Weights of a small image classifier: batches of 512, held-out accuracy 82%.
Rows from block 7 of a small image classifier, named by matrix and row number. Each number is 200 + 20 x the weight over its row's rms, rounded and kept within 0 to 999. All counts start at 0. After the name is the row's rms in percent of the matrix's.
After each channel's rows are labels from the 100 images, of 14848, where the channel reaches its highest value: "responds to" is what is common among them. Only what is clearly more common there than usual is listed. The data: photos of arthropod specimens (BIOSCAN-5M). In brackets: how many of the 100.
# r30: branch 2 reduce pointwise conv (model.blocks.7.r3.0.weight, 80x320x1x1), inputs 107-213

r30.11,099,141,159,186,171,221,190,184,203,170,184,203,153,182,206,226,192,170,190,228,203,222,183,198,178,160,212,224,174,220,198,214,229,165,202,193,168,198,227,197,192,187,189,226,198,201,200,183,218,216,215,213,197,181,190,205,198,195,217,213,176,192,196,196,177,169,173,185,222,230,201,191,177,205,215,186,198,179,214,211,196,198,212,190,176,161,193,210,204,230,222,183,187,213,185,217,181,165,184,220,150,195,234,164,180,170,172,198
responds to: order Hymenoptera (75)

r30.62,094,216,186,179,188,185,182,158,194,180,221,199,194,186,230,180,194,179,185,197,170,200,177,164,203,180,204,174,176,195,185,168,231,177,186,184,184,177,180,211,176,192,214,195,209,197,179,189,197,225,186,285,214,197,193,235,177,184,181,197,196,217,187,196,197,187,204,185,220,208,199,180,183,191,205,184,200,183,197,222,228,183,206,172,217,215,179,208,212,200,175,199,179,169,160,173,206,212,195,229,171,182,205,200,205,177,200,181
responds to: order Hymenoptera (41)

r30.42,095,209,199,209,230,205,224,206,207,194,214,222,174,231,180,224,230,202,190,206,192,228,196,189,210,201,215,213,195,206,196,185,198,187,203,248,205,210,220,217,189,248,206,230,180,180,222,196,198,214,226,179,233,219,183,203,225,197,202,224,234,227,183,182,205,229,212,185,197,226,215,192,212,222,185,193,177,194,199,203,208,199,180,218,205,213,166,193,205,210,214,193,195,195,198,234,216,203,220,178,230,197,196,214,243,233,206,202
responds to: order Diptera (91); family Muscidae (29)

r30.60,096,182,175,203,171,235,203,180,208,199,178,168,192,225,188,216,177,195,208,219,168,233,175,181,186,198,231,199,189,187,185,162,205,215,205,228,195,177,237,203,186,207,239,219,224,223,191,209,183,228,171,221,210,202,176,213,250,176,194,193,211,202,175,202,152,195,186,164,167,194,209,174,193,210,190,231,165,172,205,199,214,173,173,188,189,184,198,201,184,221,177,209,173,184,225,219,180,211,216,181,207,223,175,179,198,213,215,226
responds to: order Diptera (89); family Muscidae (26)

r30.36,099,182,163,168,216,183,190,170,204,215,174,159,213,203,200,199,219,183,188,199,192,217,194,199,198,222,221,198,208,209,211,225,216,179,201,160,196,144,187,211,216,187,234,185,233,197,224,247,206,194,178,222,171,199,184,229,217,187,183,202,192,157,181,195,166,227,209,181,215,196,190,150,191,209,225,203,188,195,205,188,244,151,185,182,232,203,202,216,186,204,188,202,148,217,185,206,176,184,194,223,210,202,228,219,175,184,209,213
responds to: order Hymenoptera (73)

r30.20,090,191,188,200,172,223,230,237,204,186,232,160,209,213,187,183,205,170,189,225,184,185,207,196,189,212,191,187,179,176,214,189,235,180,228,205,183,176,217,191,230,170,213,234,192,213,221,181,209,181,189,189,216,218,221,205,195,164,198,217,204,205,173,178,186,231,211,211,211,227,190,169,196,187,193,205,210,196,196,192,225,165,198,170,221,165,229,216,237,178,205,225,174,241,202,164,190,208,212,217,206,200,183,200,229,201,206,208
responds to: order Diptera (71); family Drosophilidae (33)

r30.43,110,204,177,198,208,182,183,203,197,187,160,181,220,187,198,202,260,183,198,211,237,197,193,184,239,225,203,187,186,171,213,231,196,165,191,195,200,169,179,212,188,215,189,202,228,188,236,208,187,209,187,192,209,208,215,215,209,193,205,213,224,238,181,186,198,182,172,196,180,221,226,174,216,198,201,205,167,191,198,178,192,173,202,152,173,187,175,189,197,161,235,212,162,222,241,238,201,209,252,190,176,242,188,207,214,197,191,182
responds to: order Diptera (67)

r30.2,095,208,166,196,181,190,224,168,185,210,226,171,221,186,241,189,204,200,167,231,203,191,191,184,230,178,230,228,215,229,177,207,203,227,193,212,209,178,233,232,205,183,229,177,206,228,185,222,212,170,205,192,197,213,170,209,215,207,217,205,255,189,182,204,196,176,187,196,217,186,229,179,209,228,182,174,181,202,212,192,179,161,217,209,193,181,177,200,246,188,169,209,180,190,191,170,183,198,176,153,199,164,237,211,167,202,230,211
responds to: order Hymenoptera (68)

r30.10,093,237,235,196,225,217,233,236,195,192,196,215,176,253,195,193,202,217,211,168,188,206,200,188,188,206,238,200,214,199,179,184,195,181,216,204,233,224,187,215,216,190,211,224,209,220,194,188,223,210,213,225,177,184,211,202,195,187,208,185,206,205,225,224,151,210,205,169,246,184,189,218,210,191,193,208,194,218,193,186,205,213,197,207,207,211,194,184,191,199,174,186,220,235,199,196,178,232,188,209,245,219,203,172,192,214,215,209
responds to: order Diptera (72)

r30.45,101,203,178,188,186,174,219,213,163,183,189,216,192,213,203,190,188,184,184,191,180,221,203,181,194,183,181,208,166,183,192,225,216,203,202,174,214,201,193,180,210,232,220,230,176,167,201,191,211,199,216,278,184,193,206,186,137,211,174,163,186,198,168,200,191,202,203,224,186,214,207,219,210,183,172,195,186,222,174,167,220,222,179,204,184,217,201,232,186,196,207,214,193,208,216,232,185,246,207,181,199,216,241,184,242,214,163,202
responds to: order Hymenoptera (76)

r30.26,099,207,174,175,201,193,187,192,209,219,198,182,191,203,198,220,202,171,195,220,227,196,210,158,217,192,214,193,139,219,184,207,236,198,235,179,185,134,181,204,207,224,211,198,243,201,180,180,198,191,199,193,208,211,206,235,227,201,203,230,182,223,208,187,214,192,175,209,159,214,207,161,193,209,217,212,174,194,192,191,221,163,195,178,163,180,208,223,220,215,201,197,177,227,187,200,195,196,183,204,199,225,228,195,210,151,194,211
responds to: order Hymenoptera (47)

r30.72,094,192,229,195,190,168,170,208,187,209,160,179,198,172,224,178,213,190,185,202,185,204,197,188,161,209,197,219,199,208,145,208,184,195,190,153,219,185,219,188,159,197,211,171,231,205,205,215,215,181,219,215,176,152,227,206,193,169,196,163,193,201,209,214,179,183,237,205,169,198,196,170,176,218,250,182,173,195,200,199,196,175,193,185,194,189,228,209,218,197,228,175,174,193,181,164,233,207,193,212,192,184,213,218,204,199,250,202
responds to: order Hymenoptera (56)