A small image classifier, trained from scratch: widths [160, 320, 640], 195000 training examples.
Rows from block 5, named by matrix and row number. Each number is 128 + 32 x the weight over its row's rms, rounded and kept within 0 to 255. All counts start at 0. Numbers have three digits each. After the name is the row's rms in percent of the matrix's.
# b10: branch 1 pointwise conv (model.blocks.5.b1.0.weight, 80x320x1x1), inputs 0-63
b10.22 113:150127133103090138128118100079109111141119100107095112160166098072097111167146099108093101148135106100126119114082164145177175099121131121134128173077104198125116101092117144099107097068109079
b10.23 096:117169178097106140079140130121094097115131166132124111136112125124071131095149112090100132141115144128120092127146121076079120136136131163137081147106205119150080117097156112084109151075148166
b10.24 086:119180085088140227127127190145107172162250113208112203097117095155101103140120138139097155070099158102125110119116135154151190163069144140117117130142029111137073192148153148090137151109142148
b10.25 103:126179169096086107125107160140049071092114113112122156143062110077091146158115117127120125127091127114159105140111162128133049105123113170100116147106170155105089099144140141065119159077150115
b10.26 100:186122108123200121134117179101080072127108107162117112125071190103150207094107148109107056210105134094123113102166134112139097137170134156114102111116151159110173110142127110114158140168157116
b10.27 092:245131151137123150141154101144088098148141130104121142144100145113159195161171115162113110177129119120147144151091129125142145139201211170161155146112098142169124166141131104127159173149139114
b10.28 079:089105110202104151174104130158098146175135114082164111081123167151135131122153127125189150141170171183159205135175122159154130183101114070178160067138176106111209165119124169107149139123167151
b10.29 113:134087137114098109098111097110218194114123137127129081085165110199125127136119151117091088100134111132061143085107083105115156090163119142123090106154109100075102150101109139196124133186116139
b10.30 088:105125128167172129150133113082131112127118085192107138136119079126076133078189121142068085106117091136068109073095100118189103144159142139152131076086040095180112136105191134120160120128148099
b10.31 096:157133081140119136146157147133133180130149160127147168126109145146114120164198177109147139132149146164206142121126168149146149146108163099170138119156051158194133189062122186151148083176108145
b10.32 105:161129109144156159190125151141150115169154108125170154145136161139134135154109165165149136140147135142186198140129119181110176131178135103089163110130090115107172173112104123165150111139121127
b10.33 087:105108179125112120118164142226151115125097170109208113184068212138150107113120114142178174124159160175191125203157108081071097150158119147158134107143187099182079159155135092137169144173138156
b10.34 089:106192119082116159112125167142131135143188137157149186101063114132115098156109128136120147076086124086150142151142144124128103162096137141114100159124121184116060124134191106118135134144183099
b10.35 102:129097167146147121130126112138100126109154130167164124146063098155126101135132151131134131107157127143136138118073132100133108099156073116141135116112110095148077156111144113095106129164124166
b10.36 117:145123108129139124086141105104131112137131105083094108107090100103161136103114142111119123162123120118100120103113121162142130115111123123127099120112123125107149116117113107139089135208108146
b10.37 080:213087133111219112108187147170110076092150117158123136147087180115171182114139098146145088170081121128140155155175130123101083176183169161107083110132121127137135149124141127121174150140101136
b10.38 085:102111231145139077040163125125076092065069178151116047185086112139156132111165112092127107195139137170119103121143108086146120083170109126150068166114205111168136086120177128104141165107144131
b10.39 098:112158142158145133086158151115127113140098171134097107119112102095150084115189163069086149157103180138151133091128171110157169081106081114129119115163188158173110141086184119124131104184200133
b10.40 092:150114148156120107158120091078112120175098160098168150100136118145089132173175183107117132140170112106134123105110112150165110109126121087173172126084128195134128136085163148079120113094183129
b10.41 096:099123155126163121095144189147082127083126164133113140137081135112102114157119128099133130103157127110173073133119151120125061101106122165137120163183162166205121111105113155098121110072134152
b10.42 108:142154108115179160123140107131207149153127107165127196118163112131121169102111162085102115111156140121100124097118136188168141129154125153117110096160109159169089155086158074191132122188178124
b10.43 103:116120117159126146155111110118060094157120110127134150118089141104102101156121141117113120101160122124121111124130150114125114133124130117133140087113110104142160135124119165073151105091134103
b10.44 109:123112118147145116166077129126068109139099126111127196109079144090077146129132133156117153094150112101191079135121137174134071130131147128122197097063118146112124114083113128071101137092138101
b10.45 113:084081092138135121117069105124109081115136105111123095118115112161130120080084087119171134108135139149106074101125112152104114094140129108115123120088159100102129092144101097108116166129111158
b10.46 099:122130183149101174155131115113113129173126125128155112133068077156094091157157137151113175086211152150162115108061126139131172103116086102161173103138097127177055142166114064081095117126144151
b10.47 120:124125094113137126113138105124177117160106124117109102125175129117128128116095130115101116114136127108072150112129117094112228114130112116115105112155132108106143118103134076206128105237139085
b10.48 101:110115111152126202126168114131135109143146125168092145148125140114150108169109115148145140151156194137101115141161186068123131155083124119129108153162114154167169151149142160111153163152163129
b10.49 107:101221081141163112112111131122107111116161092111131109099184102071143167099137133058155172148139103168067166095110079168124192135134126099133132113183140081145156145164097129097116171041091195
b10.50 093:135125139120222112148133173198104104118127149172136124141135189089130192136108122106164118187131127111183086166185123142103118147137140143119124152138151107156154144150145121102177112106139130
b10.51 104:101095121153145156124084149113105130115153117213125116129078077085103138129110150088122120120124194178100120096102164127146098110127080121135076110104107080177138150125144164074144084105133168
b10.52 090:110097127142082136156152150186156140114102129146230110162109146169171108151096106166174143137164144190162199195151092054059102182124127139165137117097089077119145153136113144162126103168098081
b10.53 108:137082124109131121109103084102183168121122071126109108114145096196096128087128084112093083098099121129077119096092097131153161112154121097092103104097126137098103105109140083158123129137123146
b10.54 086:080119139180074117163121094101138166119084122098176119123146087135123097100226155116124144134190135181156172117121153180181064122079135065209181161135092140175179135110108158138110115129135105
b10.55 099:130165116119101119086192123159168146086110124113189082088086117137197098123152136089186134160136098154142151122110098112123174149133160128107118080185123121153153161141118092155085153176092176
b10.56 090:098146099128058083112131065146096095104080118123095084162075143051101146087146116121133084123099137143099090147180129134120078209149163073133108150109105109147125090152168151066168118053133117
b10.57 117:136129115093125110111130176090150173110148119130154121105105098172165132153109120059148135153128126129084214103101131165120131119099110108131097157137120108101126102087102200164115132091081148
b10.58 091:109139207138090108090198099133099105104079118101144105133077079138142113128204092112127107189154106113132129108069117106130095115138143127170134117139144131174111108182142092106085172140113094
b10.59 104:116120130141180113117102095141103095152146082106118120082090104158189122087114098139121139126095084109117109097121095186113122105123174127078165110078121100122164132183137092110116193138121114
b10.60 098:155162165130167091102139089109080121112132117144098178140128110092110163074173143129108114112137087145129080133126083172160125154191201137168121135132096123179116166117160075055143150085129127
b10.61 089:061102050148070155149104117108086114133134143118132119092096141129147104137100093113191151139136165148076125122196165098136091178072135075123107173151092102090202102151131209098155127107127115
b10.62 091:094106168165099079167023069169127157118081206098185143147079150101125146114154131149171124134133117141203141195168134095141082113190151109192124157160122197157103172099149095131145127161138181
b10.63 127:128199130093141143094117161108102090135140091132104102111169101120130142136109130072118111167102122110094121100130105125168218121113103148114094123195169137086143114127128125145103142113128134
b10.64 086:163138116083245134093102154164099072067178119194098119134083147104141173078083073128139155138062093100100114163175070100110084182169140163064090158093102075098183132151108136099146089102084139