{"model": "image classifier", "color_jitter": 0.1, "activation": "relu", "loss": "cross_entropy", "shampoo_beta": 0.95, "merge_dims": false, "steps": 10300, "batch_size": 512}
Rows from block 8 of a small image classifier, named by matrix and row number. Each number is 128 + 32 x the weight over its row's rms, rounded and kept within 0 to 255. All counts start at 0. Numbers have three digits each.
After each channel's rows are labels from the 100 images, of 14848, where the channel reaches its highest value: "responds to" is what is common among them; "patch colour" is the nearest of a few named colours to the mean colour under the peak. Only what is clearly more common there than usual is listed. The data: photos of arthropod specimens (BIOSCAN-5M). In brackets: how many of the 100.
# r30: branch 2 reduce pointwise conv (model.blocks.8.r3.0.weight, 160x320x1x1), inputs 160-319

r30.51:089045108103132112101234128115134130137120101138209061159128130162154171133160072160149103177116160107101085146155139172079138107149138132146122121128124187157177126067092142152108126115145147069102123142082119132077187070068139179121118101088113081131118109148063098146104127104084135102100127172102097128116109080137110113123163159106128134073139146109154113129104112106063125090133135125066156112097137138111164129131137034166073071136188117112135118144099113079117125094104116
responds to: order Diptera (65)
patch colour: grey (59); brown (26)

r30.76:190154088118078108083110124175093154093099150133137152122127137162141134134174172188170093086067106097104157090138146106126156120163103128159104105134181088139147146155164130089115112126120119150107186159131118125154146151115174159162124182099132147178175138133128133135139120149169107112181111111142138093152138148194153154152102184157135103138146174110100148179160120142118121174160050092157112078074097146096117107160172172108205159107089123094136114125050100134118159137182158
responds to: order Diptera (89)
patch colour: grey (55)

r30.136:139141106104213184117098139153122093139145094158146163124103138093126110155126078144185080129132141143238159117122113114141061128138135155166137121143143113117161145158170101097114177132115080161123166115118093122148139202168143120114172176133128136161187128153159090134166108162164073155154121109102133102115149147175149148115223138167111107111117100181085159137176155136191130142134145084185117109141134121147118141135118182119175147108107134129116110097187124141169160124110164
responds to: order Diptera (88); family Muscidae (28)
patch colour: grey (74)

r30.32:153151148122160116182147094115108110106145104106090117132110099127159119118207125172089123139113104119111169123163106175114112130118188160101142103195140105113133081143130136100170150163121080136117180185203077135177156097163142096172149159156162160163104173109142099136161076141115113168106107148088149105165182158138099154137130102107076106127185108168126157158095129107079155077103121113106112130093129165088146163172165145140096100164163186111147150133156083181105126188110093
responds to: order Hemiptera (47)
patch colour: grey (51); brown (25)

r30.39:150154119082060109119129109179162169183158055161128103123079149097141166081158160117145146103133124151129115122128227138168132128170144119155134177127119126188132138131177153150164157119128168169162167168130176135166162163156166172137163176147141185156169137159178190122157130165201136155138145179141148141196129145134138153143130146159169151152194177086172146160114135122119141082133165099093122091127108083139149145190163126151138152134168134100127133138106179105109168074084135
responds to: order Hymenoptera (46)
patch colour: grey (58)

r30.48:158106159043080125077159156112163183150135091151150074143159112187097162151127120063106166132137105118078119159160108124093077089155092127145100126108109091128172138124132146134079124101122120087107173129078141125108135105123142135177087121040112121100133094168113120122137099118080125097124047135086112122115076118142117106068184105147043161100121127134122116064113181134107128109167107087116123150116083165093118097101066100159106085143117162137119155179124054190110156113139081
responds to: order Coleoptera (62)
patch colour: grey (27)

r30.146:139096122117141109123139233087101114071106141092164144135124100117061120117150113128063085124132087182096116172118125206111138107124053116099080117126132097150099149116166126123139136088160125107118111092094197122071109184105118125125163133118118114098160077119096121136136127138134127114143164134112114163136098121144111105132133130124163071113147092102128143115100118105149160140092150112162104145140170193111137076137105121189140140139210074166126161137147103117139100168164097
responds to: order Diptera (69)
patch colour: grey (64)

r30.131:177172121127205073156095065103134121083130119150108129143115130139080156109127125091142130071096127110202087194124178155153090119147090095136126149039106118135102121101146122121125126106112127111155096115073149145139110159144148137161097158107107132158108089150156179137137135142165146139114139130162140102092113103152095152106106133122121134099143128109139142106101169123097154064117143142168126136092129112118130174143155132153112111159202128108146120160183086153124195166108091
responds to: order Hemiptera (37); family Drosophilidae (32)
patch colour: grey (62)

r30.97:138121158091174121063188149196082128157023108164143100207144172217174122210213148110163081112101108108079136146145094173143179153121103133148158168104137170161127087134123169138134126160174184101125171138093150137084155165115157109138125106125135156110142128088108207124137143125159177133164190162140118181181106129123151123129121149144152139153185114128109164120154148144172111125142097100179139138165134145178138144140142123141147140170156118110137145162124144136111162116125133
responds to: order Diptera (70)
patch colour: grey (76)

r30.140:118157140102132142131101083089135089097083118140129155138128150098151118161162141169129141121115164112122196141160140155148119160106143099092113162123124116174143134140155134117119141156128163143176140118096151111128105119180144141114147170073094169105131150117130148139149099085123153144148142181145131120179146155144088109164085101150075097173145149134144138174158150117203101150213142096133152199107141166116114157175150115109163105111099134222092119136111080151113127186133150
responds to: order Hymenoptera (45)
patch colour: grey (72)

r30.128:100184245168190065115107155172207121109155230122088193174194080109141093161109134084063094123128112202081166164132172114123104134141139155125116135149103118173106129107117084123103123171152153102180096132148154133123088088117091111089118134144166114076130146097103122115126123064123080116161121156148140137161155117110107168093086078121123126116125089185057106106142136102138157101140128152173096114153106093109111182112171084124127142083136118124134088128126099102132145143132135
responds to: order Diptera (78)
patch colour: grey (66)

r30.4:093097188110093158146159129119161113081094103187160067107075145084129106127113047149125139174050069140061124127127164058120089145138124167145146120167178099162161181130154097143117114150159090111136135103099107136118151098147176148201156175103172116122084084138094076131107115129156121072113098152086137117102127099148203127112158126095097149085109126153088104104150077108150078136149186146101096093149119096133106100135118080117087119162079088116099104112102118128111122110099116
responds to: order Diptera (63)
patch colour: grey (47)

r30.108:100196104112108135128142183085101141135156086144180110137087146114118101178202131144145146150185240171149111127135099155145097105122135182112096100181071114099128155099152133089114095131170147117131120111133134166109157164138146100146153129187103120065120101105096119136132087084112091114146110132147118153129183117129160104128096083099173094120120093105104107095178125118184135110102148096174129153153151129110144185125130149074139081054109127168102093108139116148160141132087121
responds to: family Throscidae (26)
patch colour: grey (44); brown (27)

r30.134:092130098145109144114114122123134059085142088164187180147145088129143103193140125138171114097156129143111158099168128104133175167132117139137188130101178130163117087130160198176121129210175142124136157153114149136114085133115168092115119181096129103151133124085095157130169114097192183145146159130185125152122118143133130157147096154130133147140170136130153144190102165148118102105088137106179182154102122148177107168124173130189110091129115124119130075141154082090113196106107189
responds to: order Diptera (83); family Muscidae (31)
patch colour: grey (63); brown (34)

r30.94:080101142187129169137101095136166177068066111168098090105089112102190198130202105200160142157154141165166156112127136197194102083118112128117148106098080107063131130096135118095113135101097096145056115140112122170093109186138108164129104109171127119154198126156177125123165110163118153154119157169103091164148132152166147100092087128145211113067192162111106152123122172114154146114122151129144129106130173137108195097124098110142103128111140165179145153172147128143169164211151121
responds to: order Hemiptera (31)
patch colour: grey (66)

r30.111:097145109117180109148095146099070155196151155129148105088139091116122097072138131099136105095141113121143133187064104116173100137156171063086117124093129133131117060058119126164175130140136118113137063113133134051147107149154093080079127119129123143132119150125138195129080112131137151132111156118127187083140113110101074079120071087094147142142154092094123131116120103127105165100153163180060107171108165091134141173117136108156112111186172100148140134162131165106081133126077087
responds to: order Diptera (66)
patch colour: grey (71)

r30.18:144146179185192154107118186121167079101050180115051154163192089114085126087071211095131100079128151113133149130085144165143057111146161128112112131172118128126120135120158154141122114136108150182139125159159134139165137117136134133138133112115185157132150168108134117116132101116126060153152088156105121101137140162170110117155072092151124182162094180119115120133131133101115134153111098136096112155089109125125139135108122107121117108149093167124143143145142129134077124148135122
responds to: order Lepidoptera (26)
patch colour: grey (65)

r30.9:171163066185148100127096099115094109130109101124102114065088210131168193122192157196146166116140190131106128156153125131127153206160111034123170153141149144123108134094138125179194190089121150129093097094160147127104060193175145142131109132145097178161169152136116173114124178132196155132116133159136152129094150143099136106127137136130174136142109125103119154169100153103127097173124099108125183161099108141154127160126129129107145144068077134167106129136115098155105154104175163
responds to: order Hymenoptera (81); family Figitidae (25)
patch colour: grey (63)

r30.55:137135156146161119165153164133169096083125133140045188138228139071159122210083118097099136142142071070105129126120125114142135166140138106104162110106102129153131158119137155151121094173135149142148135151139119145110163112108149134108140143136150187151106164107132175143130155094148184159144096107152102175149182168116135155157133172156176126140157128100118148108173122158141165132098107112147127111148168125126162140120129176156156126160179116111144124146120156097149148159135101
responds to: order Diptera (82)
patch colour: grey (72)

r30.89:129133102122130127146099082151209157103217207091154255127165109156078119130097110118156151125132084153191153141170166154166154114099111060133088138109132151112091108085146118111138089094134087094127117077122113119144124156105114103100118122177085089184107139084076071126108116102161135087111131136106109093085126083075108139138131114082163083130141094109153148140091135089110138089150162109095146129122159155113113140128128130122115097101136163148124136126164106148090147149115141
responds to: order Coleoptera (52)
patch colour: grey (48); brown (42)

r30.137:150096137125162112145153132154136156088098105179205092044103141097069135147083161142053148183116075142099117110095180096123173191157107132140118154086129133166125135124121161181159124195163150115115133127148128164120130131143110175137120141122132135185107136110074134129082129129172169102109151170201099144124133096155168166148101169147125156146142143123164123112104104171101160114112087102126089112102151126128120142164162114108104124110216100086137160106116105079059134151114105
responds to: order Hemiptera (38)
patch colour: grey (44)

r30.104:170130184145161105098165105128052163113083106102090132155200092072130107155153185134149114115161142110097178158147175160129115082093135077136126117159099157104134150128128185113121089121104127182099057093153118165187153087137108154156149095153118127092099127132208127130152106082109093209106126103088110137175142156086148106057133191106226123089143083094071142089163130137181106139112132129146129128090117173149118174151163155110114159209165142101158139128131112164145137070101127
responds to: order Diptera (69)
patch colour: grey (56); brown (34)

r30.21:186139129125179155172127105170097181157114079161128059085095081093124096087134156163114114145097052160116116101111068096121154166117133139203161153161150117160125140118139219144132111128171160127170078147129170191071142146130142135167184136119136188096123101092138172121079127087158121129071175121133122150172160121129200140148146129121154105107099130099126057154106070163116113143140128102111105119163166119095129115175083157105122126074154124097110159087150133139104051148129148
responds to: order Hymenoptera (43)
patch colour: grey (27)

r30.150:060092111091138126158180050099152158173149115094113142179134132129129147188064109121132109142163117150183119151148088121162130125135112189092107063085151116134113133117153155094096103171120105094206120152100070113105098128106126126133073088108083158116122145125106137138153133122071103155112127117125117083099107132101077149132117065135070086163066128134163106068110212091133168091101146160128148136134174122139137156101094111146069098154135112142104140160224139108179190168155082
responds to: order Hemiptera (41)
patch colour: grey (60)

r30.25:134150110138099111185147120093126124092146255155145131153120091193168116110126114089107081052080173115101181115087086153153087103128120121124119126141167131135134130110213132136103113082103098108070064132104058110161109125119106102145115109126103102122148171090134126122125157129114098110170101174106103119089121124131112074111094129091108093102082103134121153108179162145146128115102155158170118145148126120161118182145171154144104134202186124120113135155148118127148179130126132
responds to: order Diptera (88)
patch colour: grey (70)