{
  "dataset": "photos of arthropod specimens (BIOSCAN-5M)",
  "train_examples": 195000,
  "image_size": 48,
  "color_jitter": 0.1,
  "depths": [4, 4, 4],
  "kernel_size": 3,
  "max_precond_dim": 1536,
  "adamw_lr_other_params": 0.0021,
  "max_steps": 10300,
  "weight_decay": 0.04,
  "adamw_weight_decay_other_params": 0.01
}
Rows from block 2 of a small image classifier, named by matrix and row number. Rows with one number belong to one channel. Each number is 500 + 40 x the weight over its row's rms, rounded and kept within 0 to 999. All counts start at 0. Numbers have three digits each.
After each channel's rows are labels from the 100 images, of 14848, where the channel reaches its highest value: "responds to" is what is common among them. Only what is clearly more common there than usual is listed. The data: photos of arthropod specimens (BIOSCAN-5M).
# r30: branch 2 reduce pointwise conv (model.blocks.2.r3.0.weight, 40x160x1x1), inputs 0-79
# b30: branch 2 3x3 conv (model.blocks.2.b3.0.weight, 60x40x3x3, transposed, each kernel summed), outputs 0-59

r30.17:457414548511574465467488503512425432430443518540546519523463479482584549558486518485535493448581502533519529432519438545483520430538503442505473562532492418496487438468483466521452521469480492508416460590497492493427473461463501537498478524
b30.17:546527479483562493469462438580462506427485449447540511453437605427495487547478543525486494529516459583462491524520489502477507489473477485466479402492519485501459514461486445512479
responds to: order Hymenoptera

r30.22:553523434514443507452434624443457461476487464467472479479474454505453497478522502486496590481491437457483496465505543491481460486528450495488386538559607562448457506500467515444432500555448509505526473465469490513526456486533585512492457468
b30.22:425509495483469453466527510442460512480436545522486453467515437499488426519550431549435490484523508503447490514483480458475526544577516521469528498438479437449520441559465472416493
responds to: order Coleoptera

r30.33:494484561543485531547555475537485528555595510447553527486531582494567527555518525517533575515506508547539477458532502518485519534485504508563506394457501531487505540515515558515510476503512549480528512479565515487531506550457476541488568471
b30.33:494443461445603496574515476531483427429487472516551508507535467512486520475417535546507527518476567437445549534591508484521500484445529481488528501443498480456502526497517484444528
responds to: order Coleoptera

r30.7:527588522477450581593481486456510493552581466513511496460444522493563431498560479505483558558517515509531490568482532497495535535516580510515559518462485544432422487503529530490545502515553493562550534486516555496565490523462494479541543471
b30.7:491593439520531483503456475438558563473456550457487427506475568468516514463482486565504548524530516528550549545518473434482515537479494469496563466475510480507408513446471444485514
responds to: family Drosophilidae

r30.28:500525488478511588498463532500455468452518502473526553466544440553494549505491492570462446444599442467482480532497564477550571516489484510478504534454537525445489512470516488541445452506588429492546487537588477544443497527452487429472460476
b30.28:510450537436535505462477508563477429451493448477431555434414474503475492475456489414519546549548538417456518480449522451494511493498486506549493517515490503489555459471473485434502
responds to: order Hymenoptera

r30.36:492520477480454518539477442518559562535532456559504490490486529508556444478499489529473529552492489424548478527571525472447528492549569440494549525451548523541552556517543487484473483493466551474511556455549563544562536550503492526583532480
b30.36:534532413469559475485511456426484453475490511429491456467481516449560485490488535530552464513477436590523487465462492445481486557479475511450495458528548539483390480495492461510527
responds to: family Drosophilidae; order Hemiptera

r30.13:581544522562438495494520498506504540618519462495458513552474465470451524551492501498546546492506440534447462440473547517507459502496527466547499479518548556484527479495511553466486490556472505502500450546524429522529522451461443547502482516
b30.13:450494441540537581507501431497528473479520455479480443490463456499528594486464409481499518502505571491514564499490502464437521542515508517437516450512484513500487609478493535483432
responds to: order Coleoptera

r30.8:467482465499506564541432540453496527499489561446542539560437487523491513480469478443426508485481488481546495545452525499501486433525512458464481455530453510476551473479583553469505483443471483562478505475481518451458473461503535541549475458
b30.8:433487455470518470448527456460480472503516447491487466460492514460486530433501378465424514453536500439410482456458500569473463479537452506430472477457510521501541514541524502493512
responds to: order Coleoptera

r30.14:457534603522529470567563571458563552570550455483471470465491506475552504511489556541453557509477489529458525472524582564589494493483491505545598514456439529559497526502472461435468492507450595482500517438541466509620503533505493497493523487
b30.14:496561464508529469520533526418406470498497510545560573532521491497486423470485577511477467430415471494432498502509421474448522500515480521504532573499477501490505492477457525459452
responds to: order Hemiptera

r30.27:500549437514531465491503504483522539543493448521498519454559494482477430456426477558458459492553450465539487525496512478484546502445487508501463452493485496540492514464534539499476472483449525508490508532502532525528536537514584504557469545
b30.27:504473461475550506435502437481562446513469459434468450423520531417574507495488539539475464518526447496507460553547575441506483534473519523479497457448518469486438454483509472507559
responds to: order Diptera; family Drosophilidae

r30.6:515477520412499474563579493498575481480489507474477451530478540441541496481392475495493518485470584480484495584452497435527446494542501559542485481509477516611466591503501464529527430503513477490554544444497566459540537529472508495481459551
b30.6:452490526507412553496511479459541535545470527583454537537452475442537495554465459467479449465470500571496450513457538470511567471562494414477462522505550558485484533460541496507520
responds to: order Coleoptera

r30.25:565500492579530502410446543499465489479539544486552540468456498499456560491456556557429459468512503559551495512483453483476522476550469499555427411501527490493473519445486610563485461528516508535491479486525505483452500521510503520452486455
b30.25:541478576469497479543534589555465515529515491480449533530545540512515462409472487465482542513526455476443567413446487493453462468456487461507479442491562517493574542522500475513520
responds to: order Hymenoptera

r30.23:480467465476527454516543486527569602473482595530556460550545617510461494512476475458426458511491518446509603442477483431470473407409377455525498566496553446513470456535451402507483488535496553414499515508532470516425525517510528494441500483
b30.23:494456485509450556526484455445448541472463470549541591474503417585513422538534518529508449443491467547547472496531503467558545518518560558534461535511486545509502468503490532467478
responds to: order Hemiptera

r30.37:486511515555458445484543495508566556487468435480558465438530484482472478455469583509563578502470513513505498479509471590507448484510496457523555408572558481435464499528491426476502445575487573404488577471563536507518502503507480530482483506
b30.37:497483521529512513503419469513475409507529516478442519515473445522464535547485496451511598472538589443532508461447517543502470473453416488473436522467481505488543513565434522486489
responds to: order Hymenoptera

r30.1:545534496504500570572453447526440499555590495469464531564511525451545525551522521521535465456467540491501431611474491415527538529522537516519526448459437489502453521525539555528487513488568437508510543521453583439495469496488454588515581500
b30.1:551515567504608543516536516464447513512508532565469521542477470524434499506590491545486502506422529487537515483533483486517496444527542511547570487561490465491508595466515442480486
responds to: order Hemiptera

r30.0:458559486565526586483463605480461567501491466516393489515482439510497559528526473500409434517484393491420568471524614505531482488498527547541466539470499528520467526445455533487562507548511527526499521506503465512400511494464490521461448510
b30.0:475512520470505452517462451507495530499510421472500600490510473418452501470506509426470578482572544516479444468449501510505472420437496567439447498463468550497520489529494455484514
responds to: order Hymenoptera

r30.26:468487528495467479474490521483428505467535505527514477485466530536565464563537575479517402484445429452475535471472508494478483531499466518637540506467410463501549506556462475557478579493535569475501479518602441519487530479564502480522440510
b30.26:500489483455504432481454534505535491515471524506455475458437474495445466510506503429522556471534477484390478439376462507513451515525511537442475499505539451486469501524468498494406
responds to: order Hymenoptera